{
  "model": "image captioner",
  "encoder_isotropic": true,
  "encoder_width": 256,
  "decoder_width": 192,
  "decoder_activation": "squared_relu",
  "decoder_inner_norm": false,
  "decoder_tie_embeddings": true,
  "optimizer": "muon",
  "adamw_lr_other_params": 0.0028,
  "batch_size": 128
}
Rows from block 5 of the text decoder of a small image captioner, named by matrix and row number. Rows with one number belong to one neuron. Each number is 128 + 32 x the weight over its row's rms, rounded and kept within 0 to 255. All counts start at 0. Numbers have three digits each.
After each neuron's rows are labels from the 100 texts, of 14976, where the neuron reaches its highest value: "tokens" is the input token at the peak. Only what is clearly more common there than usual is listed. The data: regions of photos with short descriptions (Visual Genome). In brackets: how many of the 100, against the usual share in percent.
# fc1: MLP up (decoder.blocks.5.mlp.fc1.weight, 768x192), inputs 64-127
# fc2: MLP down (decoder.blocks.5.mlp.fc2.weight, 192x768, transposed), outputs 64-127

fc1.63:150132082164145120102088169136146092076096085176180220131142102153148165170131112172145138104116129109138144125130133158103154106151123168123140139144187128101118199166056084141177113109120172
fc2.63:132109097157106179128185128111122143166121158084066139136129090175135165133128124170104184149151115107145141135175113141048101153113130096105154122151129124154124178192165162081121124100181107
tokens: "h" (87 vs 3.9)

fc1.263:132123158168121119135145152190106190209119087140150164093119112159147174127094126087076120132129174085059140068110134172101104131133134129100103035090134077098116177095107108112122105171114122
fc2.263:106172112138127160091136239147106128135166121158097132134154096077114148141087139160098150149147118117112106106079110116106115095143108127080119139136078162130153170083107183155100136153142128
tokens: " " (94 vs 14.8)

fc1.148:131094120143134080157137101078080105149112184148143136116100151150117132124144183100136094152158172151086153133104140117153073112101196151063081192063196088086187121137141175159081104095115150
fc2.148:146137097103156118104138120139139146227107135129093141152105132164103138182116122089107121099114159132098082113103126139060122106165059158157140091170134093124155125156105144074118124159086156
tokens: "h" (28 vs 3.9); "n" (20 vs 5.9); "e" (20 vs 8.7); "l" (17 vs 3.9)

fc1.301:108133117139107112165118137120131172098103161147156168083098133114191141110166068127210145146063167168136143144160105105147112005105162166111095184151142148145095151096085096158131105134101107
fc2.301:096163102123118106168120120153146092180158118149112058099119142105125149090147105084119081183185147126153075075115163125204191122084118098150124067146081168108131111124152130124129103119122133
tokens: "o" (59 vs 5.7); "n" (22 vs 5.9)

fc1.157:131118112087102068133151066129129136133097139136116124183157108155111157095132109081155111120087113153165158140135072045140120139172096114114110137159092098132111109166155110136096047101111121
fc2.157:145134093097074122116195164114123120143067157093132103128181187141175156089195142076063147113087074103127101134136120113117171126144131027119080119135155151135155152114145115152106139144164129
tokens: "b" (72 vs 2.1); "h" (20 vs 3.9)

fc1.562:106100095130127076197133132134074129075102074106169123160132079142092147150134147108114148128126157191128149123141154152123098116096148160156125081128108175155144143195097159154179149123125132
fc2.562:113108193117111130080132130177089117118088069139178112114109120145148165081144124141178148088154140097135160080095110134079156203159110153152086172145126142147152097134170104100147078089117095
tokens: "h" (53 vs 3.9); "g" (47 vs 2.4)

fc1.704:105086137146171087090087078116119121101067122098071130036087143115167113137086117117113146131115100104108131123128129123174158080162137129151132162080135112107136118137174150131125099139070148
fc2.704:112135061080132103096139109163160125129132108090093108197093127202172088110159169110126135114117093122084131134160151086125184142172124132114164152055104172125091089165181120121151129125152130
tokens: "h" (77 vs 3.9); "d" (14 vs 2.6)

fc1.88:153130150138111184144108160142194123203194140208137121152114139145115113105136060130108161105135125077151089129103115126141161110158145104102108085111114156126108155128162118135120117138133131
fc2.88:154131081118123142138078192089107143137116075105146118129157106163113151097145173076067150173098113059152175128103136143067123043097138137070155140132108131102115143091143117109156160168126111
tokens: "b" (41 vs 2.1); "l" (23 vs 3.9); "t" (23 vs 6.2)

fc1.299:141110087048162081136140104150143147187165125083077123091128142087099157079127161134119121112092144106123109142092172137106162067064148174107161093166135113144132118184143054159085125125094137
fc2.299:138142115128136079125131096123133113119166151163164128142169155142198130169141131121165093153099103154129121162060147085098124107078119120097133140178062171135143107058130130106188116132115146
tokens: "b" (88 vs 2.1)

fc1.419:123111121096162083153093090101167174112119167178077126180128156098125155105050190137178100092147149165110124088154071143193125142157083146149058125126177168110169127087131113156137159163097079
fc2.419:175126070146149092131165121176122130182158132135080110155157177132102167191142117074170086137079149079113132138105155082079137168124126147210108154100149077153144167127139091143087119134142132
tokens: "o" (42 vs 5.7); "n" (27 vs 5.9); "s" (19 vs 4.6)

fc1.66:109067168112023124128159176146131098144084184120136137134161164201131146092122133155094090146072120128155103153096115121088162134109159154059070121128109180135161132129125124182152105154135083
fc2.66:140157107062136134148163201170149167140127070096092159089128082111114127168133123121132120061159165099113120104119173160086135145096126105174118156161203149197123087097155121091124155123096133
tokens: " " (54 vs 14.8); "e" (20 vs 8.7); "b" (13 vs 2.1); "l" (11 vs 3.9)

fc1.58:137184165085144114141137103077137179178122137140103084112128118103070157158151137157162192084141091155136188149121120099111078099129093130108072116091164081100107143114228165159112070110117078
fc2.58:127110089121143130083139136135157084143094089084126029106137171134148149113163169089074127092136145114142169194143135190123140121133134130103069154105119143194131113140075170083122087173072142
tokens: "b" (72 vs 2.1); "f" (7 vs 1.4)

fc1.441:084060127063185085156119189175107164158094103140129106110101121153169083073071151117135117214160122172129147180102152119116082077167100129104167154165118093133132100121145153111147121140155117
fc2.441:084108121132115103098135182114112106137047110102114123156163131134111175115155128113156123134123114083159190138136070146131105172098148133194185183133100109145064103133132112095062132114104081
tokens: "o" (60 vs 5.7); "n" (29 vs 5.9); "c" (11 vs 2.3)

fc1.523:111062067150093111087111112186064090143118102170144108145191119070163150104110116170134144141158082148138117135143158155151112132096118139112135114191160155123105091148104055148113180145125151
fc2.523:143153101140182129170159108135101133053133104040100095110080174114187143109167111163145123138136088187134111125100133151119165115147141155132145119123073184090104154129142122108170095163113122
tokens: "o" (34 vs 5.7); "m" (33 vs 1.3); "e" (27 vs 8.7)

fc1.292:123130086128079148122090108148170104107080100206122116170139125131106163143144136139074143123079152116149134152118056170162150154087072118110120128122094161148195132142098172171135155176137113
fc2.292:147159092155103164125087128084082104104151140154142150133054142144103099140122168218069147151175206127103167131094162115140159100132081156104107137201160145160140123085130164123144089155119121
tokens: " " (53 vs 14.8); "p" (17 vs 1.8)

fc1.10:140149195113127077136125143119084037110088132068108139080159129119170142090155152115072126059132179138112142129131129150113152111179125148082111071110113157190147165169107115089163116149058141
fc2.10:094154050133073154095129166175078122177135144124132132168092050100097153113181111119100108135122130154124111105154171084079129200148160094165143126164128146137106118144161169149146078164165193
tokens: "h" (75 vs 3.9)