Weights of a small image captioner.
Model: 64-pixel images, encoder norm rmsnorm, encoder activation squared_relu, encoder patch size [8, 8], encoder layers 8, encoder width 256, decoder layers 10, decoder norm layernorm.
Rows from block 2 of the image encoder of a small image captioner, named by matrix and row number. Rows with one number belong to one neuron. Each number is 128 + 32 x the weight over its row's rms, rounded and kept within 0 to 255. All counts start at 0. Numbers have three digits each.
Before each neuron's rows are labels from the 100 images, of 14976, where the neuron reaches its highest value: "strongest on" is what is common among them. Only what is clearly more common there than usual is listed. The data: regions of photos with short descriptions (Visual Genome).
# fc1: MLP up (encoder.blocks.2.mlp.fc1.weight, 1024x256), inputs 172-255
# fc2: MLP down (encoder.blocks.2.mlp.fc2.weight, 256x1024, transposed), outputs 172-255

strongest on: text has "man"; text has "hair"
fc1.72:136167101135121061132091213096099125088130141121133078139153130098152118109084118133160135178145152121084114136107108142091069088136113117047186169140128129145164124119170156109072084122081107103184145096129148168123073103075123068148109097140186101178
fc2.72:087108145095142179166122169060064105094084085125110147131174135084097216144160087117197142187159131100115095151103129106135142157125070092073111126126066143123145102093174113148075205152216092157104069106135058120136070146138137078107144119114119116111

strongest on: text has "plate"
fc1.112:149111127150155153116137125129109083122087130144140099034169084144143151112131145117159141145080139175118070069136157173179095123115148097196199125120148105151124104135109102142146091094172109135132137095127136086100031114153136192155141135147140148121
fc2.112:136150131193151161168166093175162119100164211104138147122111091136085161119125111117182105084091124073130165150133122085103188102149134099141113124096127136136113081103082117139141070065092141141198099106166155147147177127098121128209122163125184079125

strongest on: text has "plate"
fc1.637:139108129138184085146087112132095067126117126132124106158127089055162122118133118111153107140098101127127088133118106150112106175115145172226176132110096137102191134114135106109130132108178110091052078082067128099105155156167124122114031071099144144111
fc2.637:130088131147132174119090067116112127130142129127177122109112104145070175152055149145145095151115183094069158152157144172123123140141077113122128139113096109100127151141157118142088118090111129153121076103097145127158127107086140093100095097095176097099

strongest on: text has "plate"
fc1.640:135142191116160155120119116149149105117095127127045152133124104123100127138129089105153155121103179112134144130083048175141129083111148137135141125121124127087103170197159127101149092149110152205144106111132186111167140123139111125126093115143165165166
fc2.640:050086121157102125163112095138081083159151160094133143149129129125110164166164143107112119080091128164185108103159120148072109124099124140132164121173081100122113103097070164103100112091198137145122075111183127129107159095111132138157124182126067127143

strongest on: text has "sheep"
fc1.758:120114168100168155122072139094129121143078123088122155132136168121186101126146116109185147131096178177143100095137082184132123151139172145167122096115063118150157102130109132111161151134092115090095133142108193137096102134173137124101089209138081059156
fc2.758:119092016148178132119129104158100094136086153119137109155137144139115134081153103133109070144117147092165118081148085132153114167073134113098140170076120060126189097168166123144053105153077180145105112130152118124139152122092120161096154098113097172142

strongest on: text has "sky"; text has "blue"
fc1.49:113157140120151140127079058127108161134182176152195144026112111137107132128145072102104171158163118127122135101155089126119061110100162113102104147102080148112145105154150255136177088132081205174142112075127115137157172103179119101161070159140126150106
fc2.49:121121155095055146153138089154163041186154106095120137138131130196162147096068110122095095162157129172109103096109125100174120101115106150091150140123165140121127156136184064122093152096140114177139137147150130086076117210155108059095071118116167093122

strongest on: text has "plate"
fc1.381:108073141129123104140192107168130109139155081151181241144139097111079155104164185137097149077093098155144114132102164112162085172136124130174083145190172124114176139161081105125146225123156077146093157141150136114100085172103087171087151105131104116124
fc2.381:136115121109164156066083114133098122135139084187109094157152124177097179116120122129129144131198167140105100103086159154103145126146142075174122116205108148115155174114213064137116133129122129143135129172127143127099183159074103114196134104143078110100

strongest on: text has "broccoli"
fc1.762:084121166128156150151104143133123124123130145156124083122111106038147142089046117160153175097103157129094117081136114108116130161108076149207121100136110173127185135111063163192154104110190140147094159118152120128144072151237162146145151091160128162144
fc2.762:134082144109161191094160124114123134148114107115125236131169151096132205131127107105159092185164118149096078091133076122056171095176145076202109103090101171093096113142104122114107066120107117110168110165067151103111137147169121205159132131124148114114

strongest on: text has "sky"
fc1.757:121147118094113096121149110129108125122112157105184118070131144080132158121128116062115143108130069079161184141082091094150165150104114093102143153122141083106149133099126078149153147141140142116155068124141093134121044133125113127101056137082082080068
fc2.757:072148195096128162145128113138138145102149093117110130067148189166152147127131117116108119152150162158159086148162152100136122109118051176184171143098131145179100168123218111105166098102175126055157127176149129120126158105081159143133079048082154126118

strongest on: text has "white"; text has "shirt"
fc1.748:152101116071151080104223122147074144085122070154143143151156128133123119111108149154116108149110105193050140145140118091121150065111153185080143155113118083203124124071116101091083110142187183126082181093169117069080159078090122142164090126170109129066
fc2.748:149091097090160090097134121149147172146120146161150055147106129171158140098136118058173126151116131163098109160190164122097140107131174120176150159151121166153159103131086172152064196064128157077150152156106182160173117101093093096075124151132141072102

strongest on: text has "man"; text has "shirt"
fc1.351:141127157093156090129124069120082149137126073142083149168118032105135162128144126193130110187118133152119071134076090104123092132147147080151126124123078104173146120126137131117099088119097166139110120034145139140111135134113102151155169123109136159163
fc2.351:074112109162168111175151159142133093116137177063140127120136126122137145131121149086128131108122071133143119128157154138132107116123129122140097123135111099121095086059135113147110077119085102093098153148106106154089111166098111105170175114139067129201

strongest on: text has "bus"
fc1.559:107151120125063161147170112123137097082155172111155112123118108109063117103137152167170113136114163122152162086092190112132100125138132104142094100130144057120103048136103069051133084140122127178096134159080204129084146176127138138115183139058097159129
fc2.559:171127152145117160141137108152151079175155131157069167148135138112135140126106165156156154135140092183098136098117158106100157196068108118147086111102176028158172168145122064110161095119169042085141082185157142134153148156156132181144154146101123137150

strongest on: text has "broccoli"
fc1.393:146063110108094130171154155148150151152147125064128084145105163106065212066143105127108123102139148175094119105151153077107135174155151112181116080142149130099189098140092130143133125174112119093115230144138118174139099192120162106117154111123142122098
fc2.393:095083182114124116122092081118174145132143100101063160148117129111109228177103128142134107114185139078118147122102109145086119066114129160153068072112089148181123087138132115134088098124047138145087072102117181108158099128142150176150126150157096144142

strongest on: text has "broccoli"
fc1.578:047107108129084108164140130164103169113086152161161128093104063112185145103144127170149122154127148239156077042120138133185102129093116128228084112130176154129155097131091165122070099130211133100129128128136091173112136081160138142145139131152157176118
fc2.578:126107140108071113157136070125186161157138156118142127103137109105125188129116144148114099100168107122078159108194049101114130086176206163145122097184084173147127123121187125160172111103152078136146078150084152120155141143143096126188168152152121108116

strongest on: text has "bus"
fc1.710:120121143197153136082117106130085111140108115098126104134121132093127121080128122113120171164136167193134146167059110112153167145163145129131106127118100141150120179096100168192078171081122137127124106140129111109108125132120148154067134135112143113061
fc2.710:139111152091106158126125163176099066160090206153153117119125172120100088091121156151155112103098083146074154165132161126089108104065133080082099128130136095110136105152149135190099168133104151118161158109178104158128134125145141146108131149214100147142

strongest on: text has "bus"
fc1.167:163115210157103107150128172130122173102090160109144178169158151080062089110211127151066092149158133146151138105064191110120122112139181114082113104126186072154103090128160065102151085111153168132071109141203132119161122081117074178155106125154155075152
fc2.167:129129168117132168150140118138127125181157141108101117126150169136142114073127136158168169112141101092178147125103111143135113204067142165200132203134097083125137147123104078135089092186070052164147117125147091161153093156112171135144107157114136167149

strongest on: text has "green"
fc1.537:149124059156097056147131075169128088105124155113191199124135112087143070101084146132148113118131133085150141111150188120106100177087115104149116130095091148147126120137117151114126143098183197153136084108127159111204136137133152147095105175112063166163
fc2.537:156155141161141147160099114143095082141140069114129137158163128088114142148145180087093127109109129146154158123159107140078139117109092131191142193061133189198151180141093109123108123067153171081081106143161145123098145169106140091081049201122150113117

strongest on: text has "white"
fc1.711:059155154149151162108140130125083107105106098165139189153134133139143120143148082151072162128064168168098096135138036123149016106161085142168139163137122097147130099146134145096062119130130100131112125194128108173101120144093182105136142171124118108088
fc2.711:128107137129087160193128125148111155102126118109132164142103133099173068117132122116077117128111095146135184134109129110134166157130145096134140114133089119131108213142153145133123120124158158162161068113148148129095090120117108089159073151166177116110

strongest on: text has "man"
fc1.465:121120102148108180137089200084135159128138112194104143094148152091109156111088086121117088137126137185169119142127076145088177113113136106142154096101111094148120137110161060149203137225144106121107087195104132119116145091123122137140145153133079116150
fc2.465:142152093092131132163145123118163164164093135162092109106112110150150151160124153129138091116120180108127110161136167177169130086091126094085150119137091121071168159148122111068143167132185121140138163199134147078132106087116084110149118098092096126135

strongest on: text has "zebra"
fc1.587:152098121135107095117113127170156111138061123126105116150102117094117127130113153107134148115123139128118123121170113183113167167161085116128117137168064093126078092136126143139158180087123099108063105146193162094152150109156116141080123172148075090137
fc2.587:182144195152154185125165202135090136103084141185107120101140177206116120190157152135156182151092124146133196096150131102082123118094135135013202166143155149110145147127128137123134143111122123116125184164109150153141148141136117100126112148129148126114

strongest on: text has "zebra"
fc1.399:128102114110144119129086089165152144066092120133143148084113103145183115089136144143151065103103149116178162166117120175065064059152151160140082184129085175152092140114112091119178162151100124098141124079121170138109106154145184087163165179109113137128
fc2.399:100194130143141107121191134171133067095150165133099158164157165116140048107140108096187156141098106155146163079111133096080074113086154128086154117098115046131224097162147136139124160158103109129062157135148095100141111058160092130088056076126163126073

strongest on: text has "zebra"
fc1.448:128094131106108147138122123135060137104102116080130128148132119116163150118098131152120137147137180131102120156121114084151166132113092119146169059162115160161135140119067170107184143065098153113252163131161085104109153159105118174067106129123105110137
fc2.448:099148098128106135148153152153169136196131182129158142086154129112136180120185129126084096132089152152164121164157124124126137111102115152115151149177135133073175180130082151079074096110172144096132199106124083144141124186107106116104141082124121071070

strongest on: text has "man"
fc1.676:147156131126131076110108159151129151094166119110145099166104137118133058137100095178198109133134191107144148149068155136158114107190122130127130208099163139100101107068172105118110120179133149114048055082178153129112146090175107137106185082121116150087
fc2.676:152147148147153191128100142088111104158101122121171132069087151162111123149094128114075120123155149108124137094092146129100141167171104132123123090160134118136112154164141194137165141121134122078176055062115132114181099167104098145082068112131096109139

strongest on: text has "yellow"; text has "train"
fc1.615:138136077182161097148178129139152139202145159107133108145216116105103121139159093111080101129161175147107103130155143139125178120130112085093141160083151166146131174114103110144148062156128118050084070112129152115118138139104113096131164096131109127129
fc2.615:109138136103108106165126132144080112125148105113159104147105108031070116069133111157185164176098139137136139130109087078120135182109139135109109163129188116141159134114075129120173117081147143138080077105143102205097135125128116107145122112150121119146

strongest on: text has "zebra"
fc1.340:141145133102116085175160074150139138116139158186175131123129132141097136114132168118117112133100165110102122111102122148128158106176161119128069153109114115142095124106145149134193088052132109091182151131093171065080226082122112163117134132133085124126
fc2.340:157086119140129137141099110197167131092104187152142143153181132121116132157165141111146106159104152089160132147117089133122168119174116146122139121099098066131115137084104134119093120156132191150140179101130140118102104175075077139172107100116144145119

strongest on: text has "broccoli"
fc1.437:120070074092145126111094135131180133147091150130187156108075102119155174096127148076130085152080079147119092119124183111160121139118106129198120145140132139156171120151112151155129121122191146072112158144127128121070049122102156186130099160144132113136
fc2.437:115117123151114213111042080163161095110181130087105120109136112126081160127149095113159134100149132114150180155164098163139175104128145114186104109197143117142074080145120105111131119120127203087098133133108203137155171100132046151149156109178136084125

strongest on: text has "yellow"
fc1.687:139149134112131109185148114152163096149124181112153168191118152077117103169120145119118122176118086141062129122177133124112198108098126115181149150072131124093103175075047112124066162112135106094111131156134165147134185186102065097167175106113151168088
fc2.687:124164130140085117161137104181139091117083132141078094125130152104136138063133128126145142134086118116175184126169166075103177181127123081103155104102110169110136179149090102096140169124145124080112107118181108236076108174129165135114124123208164155151

strongest on: text has "zebra"
fc1.32:123089153145099176150156102179182069156122139146150091152105125153167134146105156179105097116115125127125105163022119133125129115103129096106152088113080132099121169137162164171148083109124114184084127174099123107096121088106121108146122127081093115163
fc2.32:124126129133107128110038154124050183134099110158110181089140146055124143143151126104117138089114090118188123139160098120121187109095117090150120163152104113143086079141072104172038127095178152141163169130113128128105061110132126134113056154130164108176

strongest on: text has "man"
fc1.756:102148153112104114169119144107022135131155143116189138168139122096131133116103128134150159065111145160153153098122126109103138123123123099124160116172097132147141144207130092142155091151106150108116129156127147099172076114163180112117075134142131089181
fc2.756:128137103130128103139168192166116129126134133077049167140116116135129073118140130168145103135146158156159179175148150112115140162159135111139070100132180124135098112127122117134154100123159154021123177132109066164079162097169141121085112085083068137188

strongest on: text has "sky"
fc1.574:164138103138074145162103123144128109159167157100160121167063142142063096113163130148150137117131156170136182122183109153068211174190117140123207105183125118140108073088158117186128132097121073110167129177094140127158140146141111119121102154139066125077
fc2.574:156065162151118172081120096181126130106104123092144128084131142170110155173134125130083123146167161125096144077094147095159111096103162079146108081132170124125148174179170088103096142067109127147157112139127103141101077199171110107143108099098134117117