config = dict(
    crop_scale_min=0.7,
    encoder_mlp_ratio=4,
    decoder_activation='squared_relu',
    orthogonalizer='newton_schulz_5',
    decay_fraction=0.2,
)
Rows from block 4 of the image encoder of a small image captioner, named by matrix and row number. Rows with one number belong to one neuron. Each number is 128 + 32 x the weight over its row's rms, rounded and kept within 0 to 255. All counts start at 0. Numbers have three digits each. After the name is the row's rms in percent of the matrix's.
After each neuron's rows are labels from the 100 images, of 14976, where the neuron reaches its highest value: "patch colour" is the nearest of a few named colours to the mean colour under the peak. Only what is clearly more common there than usual is listed. The data: regions of photos with short descriptions (Visual Genome). In brackets: how many of the 100.
# fc1: MLP up (encoder.blocks.4.mlp.fc1.weight, 1024x256), inputs 86-171
# fc2: MLP down (encoder.blocks.4.mlp.fc2.weight, 256x1024, transposed), outputs 86-171

fc1.404 011:117191169142057182174082121116135119072130145161175118111189141067107135163101095065155126111131115157120123133079209158133217139118154109151156172118052160106152117112121160154097181118105130129113112058167114159087150115165120144123146099173142130187125101
fc2.404 010:129185167086112119084067110155074180057081143082135126149076090081110149110107113158130144096165109143139149155124107174108049112142186147085119118123060109161167158144135115132126141132134138152123125133101139109034178142057098150151171159159131174068094119
patch colour: white (44)

fc1.587 167:127075218126136112193127149181145115143153098121117073096048121133155146134139139128086108163141087138091115115069152045136130106145071150106110111117111112105157126125166153148116112150112094165122138154087163165155167131053158080135130124086054158165157108
fc2.587 169:125101137070154165124113105106101111098168119163130126140130085184081087110092167172113137146136095115113138155168106131093105231144137098205095112103104126131098108150153161078204125175116098085136142068116132056185109115129131150140048059164128024077071136
patch colour: black (65)

fc1.693 156:126093168082152125125158128132077117146120120111096082099093148164108111118113107153110109135171082107067100110133152145134109152188104093095133108170150124158082116164122148116181177142111144204112180109135128127193160129128159109199147126097102088144104114
fc2.693 162:131109134112078097096093144076166157082169171170117121079110110081129167178131103150102206090150125096142121138123121155133123127163200094101169047166152105078066150136130142216160112111116126117144118082187152161165171140155116108141108141062154138130139176
patch colour: black (30)

fc1.54 179:071132169159164154095116156106126116121107095134132093076111120117138104125187121066142089080127158153138094124126083140155149137191123095128109167044096140145174072133127085091113099101099109149204142100167094114138090109093078135078139114116113084102202070
fc2.54 178:131115157143168171088091066099155116097119166076118171143169135097136076138112116160160144148150098163139126111077101148105162207096145169120155129175127099169101102134140107136170066147099084129108125085086107109171096143117192136113161145074087146135130147
patch colour: white (29)

fc1.232 158:108199095105120134090119152092123179115101104091137160072117069119098101117222120107077195137104118150118037119145116104116110159177142112112058071130075147131166175143146106146136107150114086118071120151124143113153129115165073063127118133141101161170102126
fc2.232 158:166073129120137154078128086139105095148121088044122081118083138114114108159101120132156167124092087096121189173150087095129137145081156156175123101144166150150078128154107158141079069127128171123127058122081127111082130176099158184127081107146153110141134197
patch colour: white (55); pink (25)

fc1.542 181:109157063163114137137149141102139104119174118150085138171181143095094150083121146136155084098110120170092165113135109129144116142143153156082120164147154132132123142118100147132089194118130159165125129146172142114123172144137135151098058103174110119121142142
fc2.542 179:153150090115103119059106089101171130127171058120116102121121071142108134127079070110058188137187106104150172196161109129125155132164052105100188073156099091107085057128104140109164127163137165144080122114120137118202107163179063102141086091097144134150167104
patch colour: black (30)

fc1.398 170:143091189163109199080129167127135096131146141123124146159132132169163113170165205084153082132108144148144114171167143123098146140117142183076133102111098132133138145103109105173077115146093093136174162085160208041105169190043095136087129097073097104091183125
fc2.398 168:109120220097053149112065098119114125144146143153141067161142119192176121168175120149183060126164083100132085103110153163124093072092151062165125184125142124177113122096095108124138094058101092137062170126148148157100178118163110108160177128113122121127084106
patch colour: black (31)

fc1.761 171:108149130115160120132099105118144101068152151107080138108133133124127044133102101114132091099111109146131112160113114141108109182146162132102143169156127121102095117115099112141111108164145145132125117210144162167171166107116145087137137066088077157110085108
fc2.761 167:167178122178134092155081163139140101134188104114099122213106119158144102167111143127083128104113075189086076107143120126149145161114128130010095139160134174098155181163116105074144184159193156109126139189117126175175107145134116197142093101135116115149180082
patch colour: black (34)

fc1.258 031:136119116086098172070115138140070132143125149168110084201144124170113158147150103168115153137113131089066116123220172144130122109114105172137086136133179105169080159223163154103116159128093148138131152181121099115136125090129117145158145125136136156144101116
fc2.258 026:076121100114121113098096125154153137172138156114127114096136095091173160103156132180139146150178185073094148102118131103083152172147152174122159101154125146140148126149120095139128087167216179112094142095131154192121097110100107124094148116195200159164139139
patch colour: black (32)

fc1.603 043:136118076125093171148175134102137101166074112130156150111101164120141154155125132107107112129113096138159135165156145102113174208101121179160151061139174101153138121175126151049119142110135105133110168129136152122108037145139119105112149114061074096189115164
fc2.603 041:104077068175109141146150135149126147099129198124119150099184161157145203160142173144114146091110120095120121105072102110152136107155159176177063127156129116082135103150192161152164075165058094119104157154089120131116192131151130140156114119114117121159153114
patch colour: black (33)

fc1.317 011:144131110124094149168161165113172121119106177180124164138152198130163134143126178167095198118113139120121124141096120126102130190121130075093092138105107144202093126117111088122178118098116107096142157101129128158150121161094086097160165144132126121126090123
fc2.317 010:156145157160072189147193121098125135156145160088108124088105126148160127093132041179137124192106130101116135139158127107126087146144090108138149134154093188121149179151186173119123157150137127145130154170119108186125160069128162110123115159087091123149096099
patch colour: white (38)

fc1.38 056:158150123100172150116132168107110156078094105096120157116161086139093139108164161125121088168109134163145083142122099145156113218134126100117103103084089091172145110126148098145122083108170186139114182135074121162164164148176100132226206124125173135150116151
fc2.38 058:120131151117143133101090133131140157150127094121120114171120119127068200101159082134164123142149127119134148102088143139122150122090126115099142144124165143158160137138193122165190111089158105110107155143086116108119091143090120164181128146123075084143087141
patch colour: white (26); pink (25)

fc1.647 067:121135140154122164094129148161142147130111124145069152173085204077158118160137156116111155128121167144130118113152121127202152088140047107123132123101110138153095101186197108113145135163134078181097154079162154136132146123114151149141155135097078163108084102
fc2.647 061:107118113099127116107170169130104149178134152130082124101133131193151078150140088135100109155156117123092186157108117107152164135132119165143108091152152049100107149100123199158083114109139113115154124136153134140170129090100092141103137190111088170131163174
patch colour: white (27)

fc1.223 008:089168161106177134141144187154133165161116160130107161154191133099084128122107138093185169138082174170146102196090104090111104113181086195219158157146151140158084131127186087180124127076103110156116145134122111088089080190117122128136136172119099110136149103
fc2.223 008:126095122137155158120140178105147080082093141145148105064110087052200099086164134081139116120094140109176149157159134154138168090105117133078106120168098140115151151182104135164125114108154124129152126144082122107086162107110126137187088144148125170141138113
patch colour: black (30)

fc1.548 175:132131154117142178131103155142120102149168175156095119213105100152135152104111118156149153129126065105142159138148108081165202189158157154117123120149126172125111150120145056096110125144141109186142134056115146071150124082198086132108165169132116080153147105
fc2.548 167:168118092128135113066087087087084112203104134167123094163085109123168144084109189127138144097130136165110113127107128128098093157125122146139149103185137122139133059124086133108144114124072160086191089173142134136088130082171180087145138130178172098141126082
patch colour: black (33)

fc1.260 012:132173146144122123156139138202150145125101118161180087099063124121114059153163162126130113095083132094145112160134149079112119099084106092181157110131182128163125152066100135148156070151173126143088117130135115139162130082075122146139158163079121149099101134
fc2.260 010:059161143145180121108192114110188137146145120198068098117154154143088110121134141107180148068143151148128110092089137160165020184109124166129076103143109114079156120161140166194154099125083138103140112163125130160182142098142135172138172163143118089143104162
patch colour: black (30)

fc1.497 125:169152154156141126145158105136166113163127083193136124127151114167199096146101145160140101130063109135162150138095132155111149137131121133212140171056134075091073131076120138159179147118145130172114077180116152106181150120119113124112168086154166107089054190
fc2.497 120:159177085160134101184113106124193154152117141121096114091138143126152144081090102148152061145144132184118166105101147095062115151152146165142109169124125141139135118103109126147141147117118167152156133122138150165104142148152136177091094125161081116137118100
patch colour: white (25)

fc1.224 054:137110085108172172135137133101131083128119075116149130172178099129043151042093145155178140123137168143103150106145114169151133132142165111144107168116179102230159178127076108093098111157108143189166114183124135219161102160131108112114098126144123143147134112
fc2.224 047:087114151093110114118157139110188057146126127128149143127138093125169123098090152049163105054082109104114188138139072067102106096152104189108126094119132149174166086101115100134097196140129114127176173126136134116153118143102128109165127119100113124167114113
patch colour: black (33)

fc1.427 009:117144132115095198119184140159183160133137136135151181087123170134104110128191113166122160126139119161163151128181069118137137183200107164096170200102099145129095093148166144195145081105125100133098134103122119103145094095157126128134163175113093171105139166
fc2.427 008:114072121106125093141134173099080112134133121119195077157155120104145129089200150150121182107129135127141102122110155187121181153177088155177136104080099149144132109112114113137095146126164179129124128143120171160165103148069090118115177115170179178079148155
patch colour: white (35); pink (35)

fc1.270 132:161148155099152134179127087150120173113131142099130095131157115089135117108092153115164134181151164086126146116154161153125101168153119083094123089132089151067191118123078119105141027223120103142136160104145142052135127116123156124165155128151084101108126139
fc2.270 126:138101141132124106142143146170072128109106101157122072110076099109111142133155179236164090137124127103044168154157153116067124135102127122126127109144060112100098171096098132177109114150168155118036164096103142144117178138128133140116122154110129122084149163
patch colour: white (26)

fc1.383 014:120167176129113166139123125077101112148206194144129179126110071168084082161093208115141069138176150123149143117068145105096140193179155148121096144104092118120124092145092139095150136029162118149126074130157167116153090136085127138125109133083148127091089116
fc2.383 013:160164159109116139111154131053105067133163172176154100145129133162149109188110100139103114177109173138139150072175070102106099098144168134172158134145138197107133066092154108145145128166144079175169154072112165086114136056110176155112160105156109102121096140
patch colour: white (29)

fc1.70 031:158074162089135161087175101086139092141126100159106117195166086113180127124147180205122095131095128112146164147116106101109131116149192173110122153101105128124145120145076148177195140111112142046103154142167122146160143131079100131097156136095120138144190111
fc2.70 030:127108136116088140141099087145088108129123132146166145136033120139099113159091091106096104177112103132189147074143124142117157159145177146099157150113128137138188164088155125132182074163064149129110139110138123136091137114122072176150130109098131166130160103
patch colour: black (38)